config.toml
dataset = "stained colorectal tissue patches (NCT-CRC-HE-100K)"
crop_scale_min = 0.5
horizontal_flip = true
color_jitter = 0.2
loss = "charbonnier"
norm = "batchnorm"
widths = [48, 96, 192]
block = "basic"
init = "trunc_normal_002"
eps = 1e-06
gradient_centralization = true
steps = 34000
lr_schedule = "wsd"
weight_decay = 0.06
Rows from block 7 of a small image denoising model, named by matrix and row number. Rows with one number belong to one channel. Each number is 128 + 24 x the weight over its row's rms, rounded and kept within 0 to 255. All counts start at 0.
After each channel's rows are labels from the 100 images, of 14976, where the channel reaches its highest value: "strongest on" is what is common among them. Only what is clearly more common there than usual is listed. The data: stained colorectal tissue patches (NCT-CRC-HE-100K). In brackets: how many of the 100.
# convs0: first 3x3 conv (model.mid.2.convs.0.weight, 192x192x3x3, each kernel summed), inputs 0-95
# convs1: second 3x3 conv (model.mid.2.convs.1.weight, 192x192x3x3, transposed, each kernel summed), outputs 0-95

convs0.113 [190 128 163 123 125  86 168  12 131  79 131 116 145  68 141 131 142 110 170 130 159  89 132  80  93 104 100 125  60  91 136 145  95 155 136 127 139 130 150 129 129 129 122 129 126 117 125 134 132 124 150 137 114 132  94 137 130 135  96 135 150 116  74 121 137 148 158  87 135 152  89 134 139  56 158 112 127 124 119 126 133 131 103 130 112 127 141  89 121 111  97 122 122 139 150 152]
convs1.113 [ 99 158  83 120 147 124 137 133 124 133  93 140 159 125 156 148 134 146  82 122 124 139 124 131 161  93 113 186 115 127 134 139 155 119 116 118 113  75 123 122 123 112 113  91 120 139 135 120 127 106 114 118  91 146 146 179 107 105 162 135  95  91 128 153 153 136 107 141 143 116  82 124 115 174  91  97  83 119 129 129 113 135 123 128  91 201 134 148 112 153 122 141 131 114 176 170]
strongest on: tissue: debris (32)

convs0.179 [150 114 143 116 165 123 126 148 126  93 127 129 173 174 144 101 148 156 169 129 126  84 131 159 172 131 102 150 159 233  95 144 109 107 156 121 131 129 122 118 115 118 114 121 120  91 117 123 126 119 146 169 123 113  92 141 121 113  90 138 129 104 143 116 154 137 133 100 120 130 104  89 112 116 125 108 100 153  87 127 138 109 161 143 135 142  97 159 152 187  94 133 115 120 192 138]
convs1.179 [126 123 120 142 119 152 150 157 105 155 137 150 104 102 106 130 125 109  99 139 107 146 112 149 148 137 134  74 160  80 173 110  78 152 102 140 109 133 146 140 114 123 181 123 144 133  95 118 162 116 119 135 155 142 201 117 123 162 124  73  97 160  97 148 102 102  99 117 111 134 132 120 145 125 103 148 126  96 116 112  78 143  76 124 162 104 159 106 134 113 168  88 180 107 109 122]
strongest on: tissue: lymphocytes (82)

convs0.102 [127 130 139 131 110 102 130 105 142 116 124 131 141 136 122 138 107 173 127 161  68 177 133 153  95 122 141 103 215 135  97 123 146 139 148 131 135 145 144 140 135 117 176 133 133 150 135 143 115 134 145 125 131 114 151 128 137 125 146 160 129 118 146 128 125 128  98 118 142 131 104 172 129 109 138 122 146 157 121 116 137 125 117 149 125 166  97 124 143 103 146 136 113 124 100 148]
convs1.102 [159 137 132 133 120 166 108 133 110 122 146 113 110 160 127 102 118 108 134 124 188  99 120 150 138 149 118 104  70  92 141  98 171 110 105 107 130 129 107 100 108 138 132 128 110 111 126 115 124 101 125 136 141 106 138 115 121 141 106  86 141 149 122 138 110 106 156 109 119 111 161 112 123 145 119 109  79 136 109 161 107 116 157 119 152 168 146 139 137 147 144 108 142 165  91 124]
strongest on: tissue: normal colon mucosa (28)

convs0.6 [127 130 142 132 156 130 133 139 138 107 126 158 144 132 144 118 120 125 153 120  74  83 114 180 143 147 112 119 157 174  83 117 162 131 151 133 150 100 122 132 138  93 142 124 131 110 144 133 149 135 135 140 114 123  47 121 137 123  96 152 135 125 125 127 133 135 153 117 139 148 171  89 137 124 120 106 118 147  95 134 118 125 137 132 121 117 100 119 118 172 142 117 126 150 104 135]
convs1.6 [102 128 120 130 102 130 171 130 111 129 155 148 135  95 112 130 120 124 110 143  96 152  94 153 162 161 159  89 161 130 134 127 103 128  83 134 119 179 164 125 119 116 169 131 148 127 115 113 159 107 133 134 155 128 164 131 135 144 145 115 117 156 133 146 115 109 124 123 102 138 136 155 132 139 113 147 152 128 107 124 119 159  79 137 155   0 134  64 111  96 124  93 152  78 129 125]
strongest on: tissue: normal colon mucosa (95)

convs0.77 [146 126 127 142  91 103 155  91 142 120 136 122 126  90 123 134 113 151 133 170 142 131 157 120  72 151 121  79 110 184 101 116 122 162 160 140 124 138 146 140 130 140 165 131 149 133 160 146 121 138 120 127 136 140  83 104 140 136  96 158 132 126 147 141 112 112 106 140 160 126  70 143 144  54 130 124 172 151 114 120  94 135 115 148 139 137 111 121 163  83 138 105 127 133  69 138]
convs1.77 [115 144 109 106 163 151 117 136 126 112 106 124 156 160 163 110 125 126  99 110 163 131 117 114 182 101 115 187  75 144 151 120 162 106 118 104 112  72 101 102 123 123  85 113  98 139 126 108 117 100 132 118 113 114 148 153 123 108 125 106 115 102 124 126 146 119 132 115 125 112 139 108  95 177 121 118  70 107 152 139 131 108 144 110 108 233  96 161 103 145 105 134 118 143 149 156]
strongest on: tissue: tumour epithelium (46); tissue: normal colon mucosa (39)

convs0.12 [109 120 148 128 156 137 159 135 123 102 114 157 179 149 160 125 106 127 137 142  90 153 131  82 146 107 160 154 110 135 135  99 104 125 158 127 133 124 108 117 127  85 108 139 125 164  83 120 121 138 147 188 121 125  86 169 123 123 141 125 124 140 164 129 153 108 159 144 148 131 143 136 123  79 145 106  92 118 135 119 219 107 162 129 129  83 145 180 123 138 106 174 117 117 160 172]
convs1.12 [147  96 170 104 116 125 129  95 130 113  94 134  86 125  38 129 149 107 136 114 162 132 150 173  98 146  95  70 104  83 152  91 126 133 159 150 105 136 131 109 149 163 125 146 146 107 145 148 154 141 157  96 145 122 128 111 139 133 118 112 128 150  87 142 100 105 164 186 148 122  66 138 121 110 148 133 131 109 145 139 118 162 127 108 145 113 143 100 172 148 151 132 125 147 100 133]
strongest on: tissue: smooth muscle (79)

convs0.162 [179 122 151 113 122 106 130  69 122  84 127 110  77 106 138 144 156 106 135 107  97 118 122 106  84 108 100 137 155  99 159 133  86 127 126 119 137 124 143 126 123  98 104 118 115 140 115 127 151 119 144 126 139 127 106  91 121 134 116 117 142 102  84 111 126 150 189 135 123 142 147 145 131 108 155 133 125 112 147 148 103 124 113 117  97  81 155 150 126 125 150  87 129 109  92 118]
convs1.162 [ 95 148  92 114 138 112 147 151 129 129 100 138 154 125 136 154 142 148  89 127 113 159 132 151 165  82 108 164 120 127 127 162 131 140 117 127 105  99 132 125 125 113 113  97 122 142 109 128 128 119 119 119  95 147 145 175 106 110 165 139  93  83 129 159 158 131 107 149 146 125  80 135 111 188 106 106  79 116 128 102 129 153 119 128  93 146 139 111 124 158  99 131 127 108 179 193]
strongest on: tissue: smooth muscle (58)

convs0.108 [112 127 130 129 148 114 160 106 142  82 127 154  94  66 130 137  81 125 161 139  48 132 126 159 114 130 147  99 196  67 100 133 130 160 129 138 144 158 141 137 139 142 128 132 147 147 152 145 125 134 103 124 129 109  87 128 136 140 142 167 132  98 140 124 146 139 113 136 127 130  95 167 129 123 138 138 142 125 110 103 156 129 153 161 125 142 147  99 120  83  86 120  91 119 129 133]
convs1.108 [140 142 166 136 129 155  99 187 103 120 150 116 100 130 106 151 119 126 107 107 152  96 113 110 114 144 104 126  67 117 122 124 126  90 122 118 126 128  80 127 147 155 124 140 114 128 125 132 144 146 145 158  93 140 154 112 100 103 162  85 142 124 110 106  99 116 140 152 137 115 132 140 134 121 161 125  95 126 125 128 108 118 142 111 121 120 119 116 144 145 103 130 164 152 100 104]
strongest on: tissue: mucus (53)

convs0.176 [124 132 158 135 126  98 132 126 141  80 128 141 178 106 160 126 119 120 103 147  45  84 132 129  76 156  88 169  76 114 108 125 101 126 121 134 141 141 128 141 145 113 132 137 142 145 117 118 112 126 136 153 130 138 101 121 136 136 120 136 144 162  91 127 150 118 163 100 137 138 157 123 138 150 144  77 127  98 138 151 100 121 140 152  97  54  67  92 137 116 140 159 136 123 122 141]
convs1.176 [131 120 143 126 117 105 154 137 129 173 123 128 108 115  93 153 124  78 102 112 124 161 106 163  88  93  96 153 154  96 153 129  86 144 119 125 128  97 112 134 139 108 123 130 114 160 143 119 153 134 127  95 110 147 177 125 112 121 129  76 134 103 107 118 106 123 101 148 142 152 110 111 140 110 128 153 108 122 125 112 101 144 126  96 116 144 178 190 131  78 183 120 129 116 103 116]
strongest on: tissue: mucus (34); tissue: debris (34)

convs0.182 [138 130 125 145  86 107 153 109 142 124 134 118 130 106 132 135 118 148 134 171 147 130 159 112  78 139 122  91  97 174  98 115 126 161 156 140 122 134 142 139 130 135 155 130 147 132 167 147 123 137 116 131 136 138  89 103 140 135  98 157 130 129 149 144 116 111 111 142 165 125  63 141 145  78 129 118 172 157 117 129  87 135 123 148 142 108 108 125 168  85 142 104 128 127  66 140]
convs1.182 [117 142 109 106 164 151 117 131 125 106 101 126 154 156 163 114 127 129 100 110 163 128 118 114 183 102 114 182  80 141 150 121 154 109 115 108 112  74 103 105 126 125  88 111 101 142 120 105 116 100 135 119 115 115 149 153 125 109 128 107 111 100 124 125 142 122 134 111 121 111 134 114  95 178 118 115  67 103 149 133 134 110 138 112 101 245  94 165 104 149 106 136 116 143 153 157]
strongest on: tissue: tumour epithelium (57)

convs0.27 [130 129 131 126 114 127 147 107 129 103 133 135  38  74 156 148 183  97 111 108 137 128 145 114 123  86 117 145 132  48 133 131 126 144 144 135 139 144 127 137 136  99 109 139 130 113 202 136 132 133  81 157  95 130 133 109 128 133 152 128 138 118 131 123 159 152 153 158 135 135  44 143 131 127 165 132 152 106 127 168 128 125 109 122 142 128 144 135 126 126  89 135 109 136  81 125]
convs1.27 [153 146 120 153 105 168  87 123 136  93 125 142 108  88 159 131 110 158 135 119 127  62 139 145 115 115 147 144 112  81 120 129 100 126  87 138 136 167 134 129 142 158 143 125 154 117 107 117  90 143 135 149 135 142 138 127 120 113 145 108 136 156 122 129 102 153 129 106 101 106 145 178 136 126 115  95  80 177  90  94 143 125 148 133 108 176 136 119 129 177 163 140 147 143 163 104]
strongest on: tissue: mucus (43); tissue: lymphocytes (28)

convs0.43 [135 124 120 142 101 110 153  76 143 135 130 125  95 100 113 131 111 139 116 169 117 159 157 138  72 137 110 108 105 209  98 119 124 156 186 140 120 142 144 140 137 162 161 133 148 128 177 150 128 149 120 131 136 143  95 106 139 135  94 158 127 126 161 141 113 108 105 154 167 118  84 138 143  47 121 132 175 157 126 122  95 141 126 147 139  57  96  99 176  84 139 123 124 124  83 140]
convs1.43 [112 148 105 114 151 156 121 135 120 103 109 126 153 149 166 108 122 139 101 119 170 124 110 117 186 119 125 170  67 141 150 112 169 106  95 104 117  77  98 103 118 121 100 112 104 141 140 106 116  94 130 124 112 114 147 145 123 103 126 105 122 113 125 122 136 112 130 116 126 112 133 126  96 172 111 107  72 119 145 149 124 106 147 118 104 207  87 156 109 144 107 133 120 144 144 148]
strongest on: tissue: lymphocytes (99)

convs0.128 [127 122 119 140  93 107 163  90 138 149 132 120 100 122 106 122 126 119 119 171 135 155 155 120 102 137 103 131  82 167 111 117 105 153 200 138 121 135 148 134 132 156 151 127 143 116 191 137 128 142 119 122 151 146  65 106 138 136  89 153 128 125 150 140 110 112 114 155 157 113  98 126 141  80 120 128 171 164 147 161  99 142 117 137 135   0 107  94 173  97 168 122 126 130 107 126]
convs1.128 [111 144 103 114 151 148 123 131 123  93  98 131 147 147 169 109 122 143 109 116 165 114 107 111 183 115 122 154  77 140 150 117 162 116  89 107 114  82 102 106 118 117 105 111 105 145 127 108 119  94 131 127 111 111 138 149 123 105 127 108 117 111 127 126 131 111 127 110 119 113 130 124 100 170 110 105  73 116 147 133 129 112 134 113 101 233  85 172 100 145  97 132 117 139 154 149]
strongest on: tissue: lymphocytes (40)

convs0.52 [130 123 134 128 142  95 134 100 137  81 135 152  57  37 134 114 132 136  83 136 156 133 109 132 156 115 118 127 172  77 158 163 109 147  99 133 138 153 137 133 135 151 139 133 139 144 141 125 112 136 100 121 136 122  43 172 138 139 163 133 135 127 126 123 115 140 123 132 121 129  56 148 134  39 135 104 130  92 111 161 152 116 130 151 107 135 134 102 107 101  97 160 121 120 158 126]
convs1.52 [129 113 170 143  80 146 134 178 123 120 124 111 143 134 102 135 118  87 114 115 116 127 131 125  82 116 105 144 129  95 129 117  74 129 156 126 131 138 107 128 153 155 128 142 120 113 145 113 125 165 117 153 129 140 138  98 118 106 104  75 158 150 101 120 105 101 135 150 158 130 131 139 135 138 166 117 105 134 135 116 118 114 157 104 140 139 149 156 148  83 144 118 147 145  84  96]
strongest on: tissue: mucus (37)

convs0.124 [ 82 121 136 128 135 110 161 108 139 127 139 129 137  86 112 136 125 146 130 135 156 159 111 108 160 149 169 121 174 131 117 151 109 140 114 143 139 164 141 141 143 135 169 138 129 144 139 132 114 144 106 138 129 117  98 128 139 124 153 132 141 135 130 120 148 126  78 144 120 125  54 195 141 113 132 115 121  94 160 130 127 139 116 131 120   0 134 166 134  78 100 123 110 166  97 151]
convs1.124 [148 129 140 139 117 167  65 116 128  85 101 146 114 150 144 101 107 129 181 124 134  58 126 137 106 127 118  96  95 116 145 102 154 122 119 132 135 136 128 130 120 125  90 134 132 108 125 144 142 130 157 123 161  89  65 117 142 146  98 120 118 139 114 125 123 136 144 107  98  96 210  88 135 109 137 135 122 123 149 151 126 106 125 115 104 190 105 159 100 156 124 136 153 142 112  92]
strongest on: tissue: lymphocytes (69)

convs0.69 [176 120 150 112 121 110 130  71 121  83 127 110  75 109 135 143 157 109 136 108  95 117 121 102  83 109 104 135 168 103 156 128  87 121 130 117 140 123 144 125 120  98 108 116 113 139 112 124 153 118 146 124 142 125 110  95 121 134 111 116 140 101  85 109 128 148 186 137 122 141 161 145 131 108 155 142 126 112 157 143 103 124 114 118  93  78 150 151 125 123 153  84 130 112  90 116]
convs1.69 [ 95 147  93 113 140 111 145 152 129 126 100 140 154 126 135 154 142 149  90 125 116 157 133 151 167  84 107 161 120 128 127 162 131 139 115 128 105  98 131 124 127 115 111  97 123 142 106 130 127 119 121 119  94 146 143 175 107 110 167 139  93  83 131 157 158 131 110 148 146 125  80 137 110 190 107 106  77 114 127 101 131 153 120 127  91 145 136 110 125 161  92 132 126 110 180 195]
strongest on: tissue: smooth muscle (42)

convs0.84 [172 125 122 133 135 116 130 197 137 157 133 126 186 109 143 132 134 133  81 133  91 118 141 152 186 111 114 113  52  57  98 156 120 133 127 132 138 122 129 131 139 135 104 131 116 152 123 134 139 136  87 107 125 138 173 126 133 126 133 129 139 120 128 133 152 142 137  88 144 129 102 163 132 207 117 156 111 110  96 177  99 146 147 129 115 111 134 127 144 111 152 141 136 142 128 174]
convs1.84 [137 117 130 150 125 100 109  90 147 150 144 134 110  94 134 103 120 119 165 117 110 130 156  88  87 136 149  94 149 156 114 132 116 129 104 143 149 166 152 136 136 119 121 166 151 119 123 146 120 115 135 111 161 103  92 125 157 152  96 161 152 110 188 106 103 144 131  96 103 126 171 125 138 107 137 153 172 152 112 119 182 124 121 121 138  93 127 139  88 123 110 150 104 132 115  99]
strongest on: tissue: lymphocytes (27)

convs0.4 [127 125 133 122 146 106 130 107 138  88 118 140 129  71 136 113  98 147 123 145  69 182 120 145 109 127 145 162 179  70 114 133 148 133 113 128 131 127 146 130 127 108 143 124 137 133 200 146 133 127 123 154 127 121 149 136 135 127 122 155 126  99 120 118 133 146 100  93 145 126  62 142 128 134 135 112 153 142 113 140 115 125 160 150 145 169 134 106 152 161 122 152 106 143 126 149]
convs1.4 [129 151 145 154 100 188 128 160  88 125 158 127 113 109 128 128 103 111 104 121 152  96 115 126 139 142 116  98  82 109 146  98 134 102  75 120 134 155 113 118 135 150 144 150 132 126 141 113 150 119 141 153 128 139 153 104 122 132 145  76 139 153 116 130  92 105 122 119 113 123 177 144 140 114 127 112 104 125 122 147 114 125 119 139 128  70 128 100 110 100 138 124 165 140 104 104]
strongest on: tissue: mucus (49)

convs0.122 [ 93 119 127 114 131 135 114 119 124 157 113 124 146 123 148 112 168 141 163 124  61 148 118 187 162 147 170 137 156  66 137 145 103 117 145 117 161 150 148 129 124 110 123 106 122 128 141 124 107 120 104  98 108 122 209 145 122 129 132 118 126 118 134 108 143 125 136 120 105 123  98 143 128 141 134 148 129 123 117 147 130 122 126 130 136 175  97 135 130 142 132 166 114 145 136 138]
convs1.122 [149 138 124 127 110 150  93 117 137 156 158 138 132 142 120 109 104 112 143 120  91 107 127 120 139 120 135  96 118 161 148 111 104 108  88 126 122 122 143 109 117 151 151 146 136 101  92 140 156 121 127 143 158 116  97 126 141 134 119 112 144  63 167  89  93 113 133 115 107 127 165 135 122 151 133 134 140 144  90 108 170 122 119 120 175  33 174  79 108 129 165 107 158  96 132 111]
strongest on: tissue: lymphocytes (43)

convs0.33 [ 92 128 125 122 136 144 134  75 122 123 122 137  70 152 146 112 125 157 140 126  99 102 141 235 158 117 107 131  70 115 150 118  97 146 114 124 127 139 154 125 118 123 139 110 119 117 121 128 122 122 123 108 132 123 161 133 126 131 130 117 126 128 125 120 108 135 110 117  86 124 145 137 129 191 129 105 104 112  97 162 135 131  92 135 120 115 139 146 144 186 154 117 118 144 199 146]
convs1.33 [145 129 134 153  85 129 122  70 127 132 136 126  90 134 103  88 108 141 122 140 109 113 142  47 101 140 139 113 154 153 144  96  92 152  61 130 129 160 134 108 114 135 136 144 157 118 109 134 109 120 141 119 154 107 113 116 144 133 102 144 168 122 179 108  93 112 157 113  97 129 172 173 115 114 133 120 125 164 106 108 167  92 134 122 163  79 144 128 116 162 143 117 117 133 137  97]
strongest on: tissue: tumour epithelium (37)

convs0.38 [140 125 122 142  91 108 157  77 142 141 132 120 114  99 115 129 120 139 124 167 138 165 156 115  84 144 114 102  98 207 101 115 115 158 180 140 119 140 145 141 135 155 155 133 146 130 178 146 127 146 124 119 145 140  80  95 140 136  92 155 129 125 158 140 113 116 108 146 164 118  77 144 146  60 120 130 174 163 124 135  88 138 121 144 139  91 107 117 175  91 148 117 126 123  72 133]
convs1.38 [111 144 106 108 160 153 122 139 124 105 106 128 153 157 170 107 124 133 105 111 163 125 114 112 188 110 118 166  69 147 153 120 167 107 107 106 114  78 103 105 119 122  98 115 100 142 128 108 122  94 130 127 114 112 143 151 124 108 124 102 113 102 126 126 142 111 126 112 121 112 141 108  97 175 118 115  76 105 153 139 128 111 135 112 108 230  88 162  97 142  99 131 123 139 152 153]
strongest on: tissue: lymphocytes (84)

convs0.53 [103 116 116 130 100 105 132 132 133 140 124 116 132 120 118 128 115 162 121 159  55 135 143 163 118 126 103 128 106 140  99 121 110 137 213 130 116 140 113 133 129 142 135 124 135 148 175 140 115 140 126 171 124 122 163 122 126 119 108 150 120 128 177 129 110 111 123 132 151 119 138 138 126 115 120 155 154 158 160 125 110 126 149 141 125 139  90 154 196 159 114 111 113 120  61 128]
convs1.53 [112 141 127 146 115 187 123 135  92 113 135 135 136 113 170 104 107 132 105 132 179  99 125 126 174 125 113 105  91 110 153  93 128 118  50 114 125  99 109  96 113 131 145 135 128 126 131 110 128 102 127 137 135 127 134 103 126 124 118  88 131 129 125 108 104  96 134 104 121 115 193 163 114 143 111  91  66 122 137 134 127 108 121 128 115 145 120 130 112 118 148 123 131 157 129 128]
strongest on: tissue: mucus (52)

convs0.132 [168 136 156 136 104  87 177 116 135  86 136 114 162  82 140 128 142 122 162 143 153  63 128  95 126 146 107 102  64 112 105 138 107 153 121 130 138 135 134 132 131 135 137 140 121 126 109 132 132 133 146 154 110 129  87 127 135 126  99 141 151 120  73 134 134 133 149  62 148 146  78 124 139 115 148 118 120 145 138 105 129 141 112 130 121  64 107  59 125  88  81  99 132 144 101 153]
convs1.132 [103 149  88 126 154 130 124  96 115 129  92 148 156 117 163 148 129 150  89 137 111 126 128 127 170 105 120 180 156 139 129 122 149 115 118 121 115  76 129 126 125 103 116  87 130 139 127 121 123 105 117 112 107 140 136 182 121 120 160 161  85 125 136 147 159 146 108 126 129 112 108 124 119 147  77 103  96 116 129 137 114 121 100 144  80 168 126 148 111 150 158 145 125 111 173 158]
strongest on: tissue: debris (30)

convs0.189 [137 129 118 146  87 115 157  82 144 138 126 119 117 120 120 131 129 149 115 165 132 161 158 120  90 141 114 110  87 200  96 116 121 162 180 140 116 140 139 145 141 155 147 134 147 132 186 149 128 150 129 131 147 139 110  96 139 135 104 158 124 124 164 144 113 110 109 154 167 116  72 141 144  77 117 133 175 168 129 133  83 142 119 148 138  91 100 119 175  95 143 115 129 112  59 130]
convs1.189 [112 140 105 111 159 153 122 134 125  98 102 133 154 150 169 112 124 136 104 112 165 121 119 119 189 110 114 163  77 141 151 122 154 108 104 111 113  73 104 105 121 124 102 112 105 141 124 104 117  95 128 128 113 117 145 148 125 109 127 100 108 106 126 123 137 113 130 107 123 110 129 121  96 180 113 105  67 102 147 133 129 111 134 115 102 238  92 158 104 146 103 133 122 141 157 160]
strongest on: tissue: tumour epithelium (44); tissue: lymphocytes (36)