{"image_size": 32, "task": "denoising", "noise_std": 0.4, "widths": [48, 96, 192], "weight_decay": 0.06}
Rows from block 8 of a small image denoising model, named by matrix and row number. Each number is 200 + 20 x the weight over its row's rms, rounded and kept within 0 to 999. All counts start at 0.
Before each channel's rows are labels from the 100 images, of 14976, where the channel reaches its highest value: "top examples" is what is common among them. Only what is clearly more common there than usual is listed. The data: stained colorectal tissue patches (NCT-CRC-HE-100K).
# convs0: first 3x3 conv (model.decb.0.0.convs.0.weight, 96x192x3x3, each kernel summed), inputs 64-127

top examples: tissue: tumour epithelium
convs0.91,225,180,233,224,224,224,223,224,225,224,224,228,224,195,225,221,225,219,224,150,227,202,212,224,181,213,197,212,220,174,186,223,195,195,209,209,188,191,206,199,207,172,197,186,206,211,209,203,196,192,206,199,185,172,190,189,210,197,191,214,191,192,212,215

top examples: tissue: mucus
convs0.12,209,236,238,210,216,208,216,216,215,211,214,177,214,198,212,206,215,218,211,183,211,227,194,215,230,185,191,236,198,265,159,214,205,172,196,191,192,198,189,196,203,198,216,181,197,175,200,192,195,206,215,188,217,201,194,204,200,179,198,211,175,198,222,178

top examples: tissue: lymphocytes
convs0.26,220,200,224,221,213,221,213,213,215,219,216,211,216,194,220,223,215,204,220,199,219,228,198,213,212,176,208,202,204,164,203,216,174,91,203,191,206,198,169,193,202,198,189,243,182,190,208,163,206,208,215,228,206,199,197,213,221,190,220,202,242,170,168,194

top examples: tissue: cancer-associated stroma
convs0.57,214,172,177,208,221,211,222,222,219,215,218,235,215,226,215,212,216,229,215,96,205,209,213,218,142,242,207,187,217,207,201,218,201,208,207,207,215,107,197,198,217,202,201,209,196,183,178,199,189,174,200,217,185,226,205,193,203,197,198,191,197,194,194,201

top examples: tissue: lymphocytes
convs0.82,208,204,254,207,213,207,214,214,211,209,211,194,210,188,208,205,211,197,209,182,187,238,212,210,192,200,203,212,230,167,188,211,221,197,212,163,249,158,203,180,200,173,183,195,196,180,196,196,195,236,207,194,218,195,202,170,193,208,190,245,191,231,199,155

top examples: tissue: adipose tissue
convs0.33,224,201,194,228,219,225,219,219,221,227,222,195,224,209,224,221,223,219,225,208,230,239,183,218,209,195,185,205,201,238,185,223,222,163,208,193,196,200,198,191,193,183,195,227,194,175,201,191,228,205,187,179,203,211,214,209,180,211,207,214,198,190,200,194

top examples: tissue: normal colon mucosa
convs0.55,223,226,216,223,224,223,223,224,225,226,225,188,224,236,224,225,224,199,224,191,219,185,173,224,201,226,169,204,194,204,212,223,204,201,194,173,193,202,205,198,200,174,151,171,219,184,205,192,221,216,206,168,185,204,174,200,216,204,177,203,185,193,186,212

top examples: tissue: debris
convs0.59,220,206,194,222,221,219,220,220,222,224,223,203,224,189,221,220,224,195,219,239,228,189,180,221,200,208,186,213,178,146,220,220,189,184,191,199,203,210,183,197,210,211,211,214,196,206,211,208,215,176,199,164,216,201,204,198,214,197,198,225,182,205,178,203

top examples: tissue: smooth muscle
convs0.39,223,200,181,224,223,225,222,223,224,225,224,203,225,209,224,225,225,195,224,204,214,213,201,222,203,204,182,204,190,221,190,222,195,189,194,209,201,220,199,158,190,173,152,224,172,182,208,196,210,153,220,247,186,208,196,199,199,196,161,213,197,204,161,186

top examples: tissue: adipose tissue
convs0.31,217,186,193,219,213,219,213,213,214,215,214,195,214,218,216,212,214,239,216,216,217,203,196,211,198,200,232,181,177,196,206,215,195,248,187,188,215,192,221,216,186,189,188,199,199,189,203,163,207,201,186,183,205,193,255,199,217,205,238,194,148,145,187,200

top examples: tissue: lymphocytes
convs0.22,224,221,189,227,217,227,217,217,219,225,218,184,221,219,222,230,220,165,223,211,211,184,240,217,196,230,155,224,195,194,207,221,225,203,201,199,187,225,201,191,191,209,185,196,187,183,226,219,173,214,218,228,205,207,196,190,229,225,174,172,200,226,193,179

top examples: tissue: normal colon mucosa; tissue: lymphocytes
convs0.66,224,186,199,222,227,223,227,227,228,225,227,221,227,185,226,223,227,225,226,211,222,188,177,225,197,206,194,182,198,185,163,226,203,194,187,173,199,203,215,196,190,190,207,197,186,193,201,187,196,193,199,214,190,182,187,208,193,192,189,210,208,206,206,171

top examples: tissue: lymphocytes
convs0.38,203,193,191,200,212,199,212,212,209,203,208,184,204,183,203,208,206,184,203,197,181,206,214,211,211,200,155,205,198,207,235,207,210,203,225,231,270,211,203,188,191,213,202,206,212,152,216,188,197,225,207,194,208,194,183,176,215,175,200,174,197,212,204,194

top examples: tissue: lymphocytes
convs0.16,226,159,189,222,231,225,231,231,230,226,230,230,228,216,227,226,229,185,226,208,223,224,209,229,226,219,194,217,196,187,208,228,206,189,183,216,203,178,202,199,207,191,203,208,184,195,204,198,218,159,210,197,181,207,178,207,200,212,202,167,188,205,205,176

top examples: tissue: debris
convs0.15,212,145,227,207,222,209,222,222,220,213,218,232,216,234,215,206,218,161,211,167,222,214,205,220,181,206,216,183,202,195,183,217,201,205,210,207,193,112,200,208,190,202,203,203,201,218,228,196,225,252,205,198,208,231,205,240,190,171,206,184,196,193,202,201

top examples: tissue: lymphocytes
convs0.30,218,209,197,210,229,216,229,229,228,219,227,194,226,240,219,218,226,257,223,210,211,211,190,230,194,164,147,188,188,202,221,224,190,203,187,190,209,260,193,176,202,220,204,206,185,219,150,214,205,193,193,205,199,128,205,164,205,204,200,196,208,201,195,211

top examples: tissue: smooth muscle
convs0.0,202,218,188,194,217,199,220,219,215,204,211,156,207,239,206,211,208,155,201,236,177,187,198,216,222,220,154,191,164,218,227,210,229,226,220,201,151,170,222,163,239,180,196,211,185,198,223,209,206,196,186,209,223,198,202,218,222,234,194,209,188,215,213,203

top examples: tissue: mucus
convs0.32,212,197,168,210,211,212,211,211,212,210,211,205,211,195,210,214,211,212,212,189,207,197,190,212,208,212,214,199,207,185,214,211,192,190,163,192,182,206,214,191,174,225,219,195,219,219,215,219,196,204,178,221,184,195,174,194,197,203,192,199,178,202,210,202

top examples: tissue: normal colon mucosa
convs0.50,216,231,237,216,213,218,213,213,213,216,214,170,214,202,215,217,213,184,215,146,212,175,146,212,205,183,233,196,244,190,225,214,194,183,209,201,228,192,201,216,205,177,209,214,198,227,200,180,195,225,194,180,189,235,199,164,180,224,196,188,230,219,201,207

top examples: tissue: lymphocytes
convs0.56,220,195,186,217,220,221,221,221,220,220,219,179,218,218,220,222,218,230,221,186,209,228,202,218,218,179,170,222,184,209,218,222,202,192,192,159,222,201,202,195,193,208,216,173,196,177,178,202,208,184,209,201,209,213,202,227,202,189,182,222,217,201,223,163

top examples: tissue: adipose tissue
convs0.25,224,173,177,224,223,225,223,223,225,226,225,212,226,202,226,225,225,216,225,220,229,221,192,224,185,212,215,171,195,204,205,223,215,191,179,201,194,204,216,211,171,213,198,220,210,196,206,195,208,207,195,145,189,195,203,208,198,198,180,198,181,157,182,199

top examples: tissue: mucus
convs0.93,221,237,209,220,224,222,224,224,224,223,224,179,223,230,222,224,223,202,222,221,208,203,202,222,196,143,164,212,207,204,190,222,184,177,202,195,194,240,179,205,205,194,212,212,200,198,202,214,226,214,190,219,226,196,217,206,195,179,190,205,166,203,209,203

top examples: tissue: mucus
convs0.29,225,225,205,228,215,229,215,214,218,225,219,181,221,220,223,228,220,191,223,237,214,211,234,216,194,210,155,202,218,207,167,220,206,199,208,191,188,200,197,188,195,193,191,181,210,190,209,207,183,187,209,195,205,208,199,191,216,173,196,178,179,196,191,237

top examples: tissue: tumour epithelium
convs0.65,213,212,183,215,210,214,210,210,211,214,210,212,211,200,213,212,211,204,212,203,218,220,290,209,236,217,197,210,185,207,171,211,201,197,189,186,171,212,211,215,218,207,200,146,186,182,194,212,217,194,210,203,208,210,191,214,191,159,208,209,166,191,203,241

top examples: tissue: adipose tissue
convs0.13,226,186,207,228,220,226,220,220,223,225,222,204,223,181,226,220,223,222,225,159,220,215,147,219,219,175,211,222,190,203,216,224,193,199,180,189,190,201,196,199,209,177,198,229,203,181,207,205,216,191,192,211,204,205,193,215,205,233,197,216,209,187,198,197

top examples: tissue: tumour epithelium
convs0.71,217,178,211,217,219,216,219,219,219,220,218,236,217,162,217,228,218,227,216,154,198,221,201,218,192,163,180,208,127,187,210,218,200,191,178,218,221,204,195,197,208,206,177,171,199,188,224,209,225,214,196,194,189,186,191,187,224,194,198,203,202,174,203,208

top examples: tissue: mucus
convs0.94,221,220,198,217,220,220,220,220,220,218,220,174,221,223,219,217,220,266,224,251,215,223,216,219,175,206,165,215,203,204,215,219,217,188,198,197,222,230,213,197,210,217,188,199,189,169,175,202,253,187,216,179,208,174,209,180,210,182,202,222,200,175,180,211

top examples: tissue: tumour epithelium
convs0.35,215,208,136,214,223,214,223,223,221,217,220,216,218,174,215,218,219,183,214,192,209,136,218,220,207,138,224,165,191,179,204,219,200,190,197,174,205,201,191,220,205,196,190,202,221,208,210,174,148,194,200,179,211,128,183,207,213,201,189,195,187,193,210,203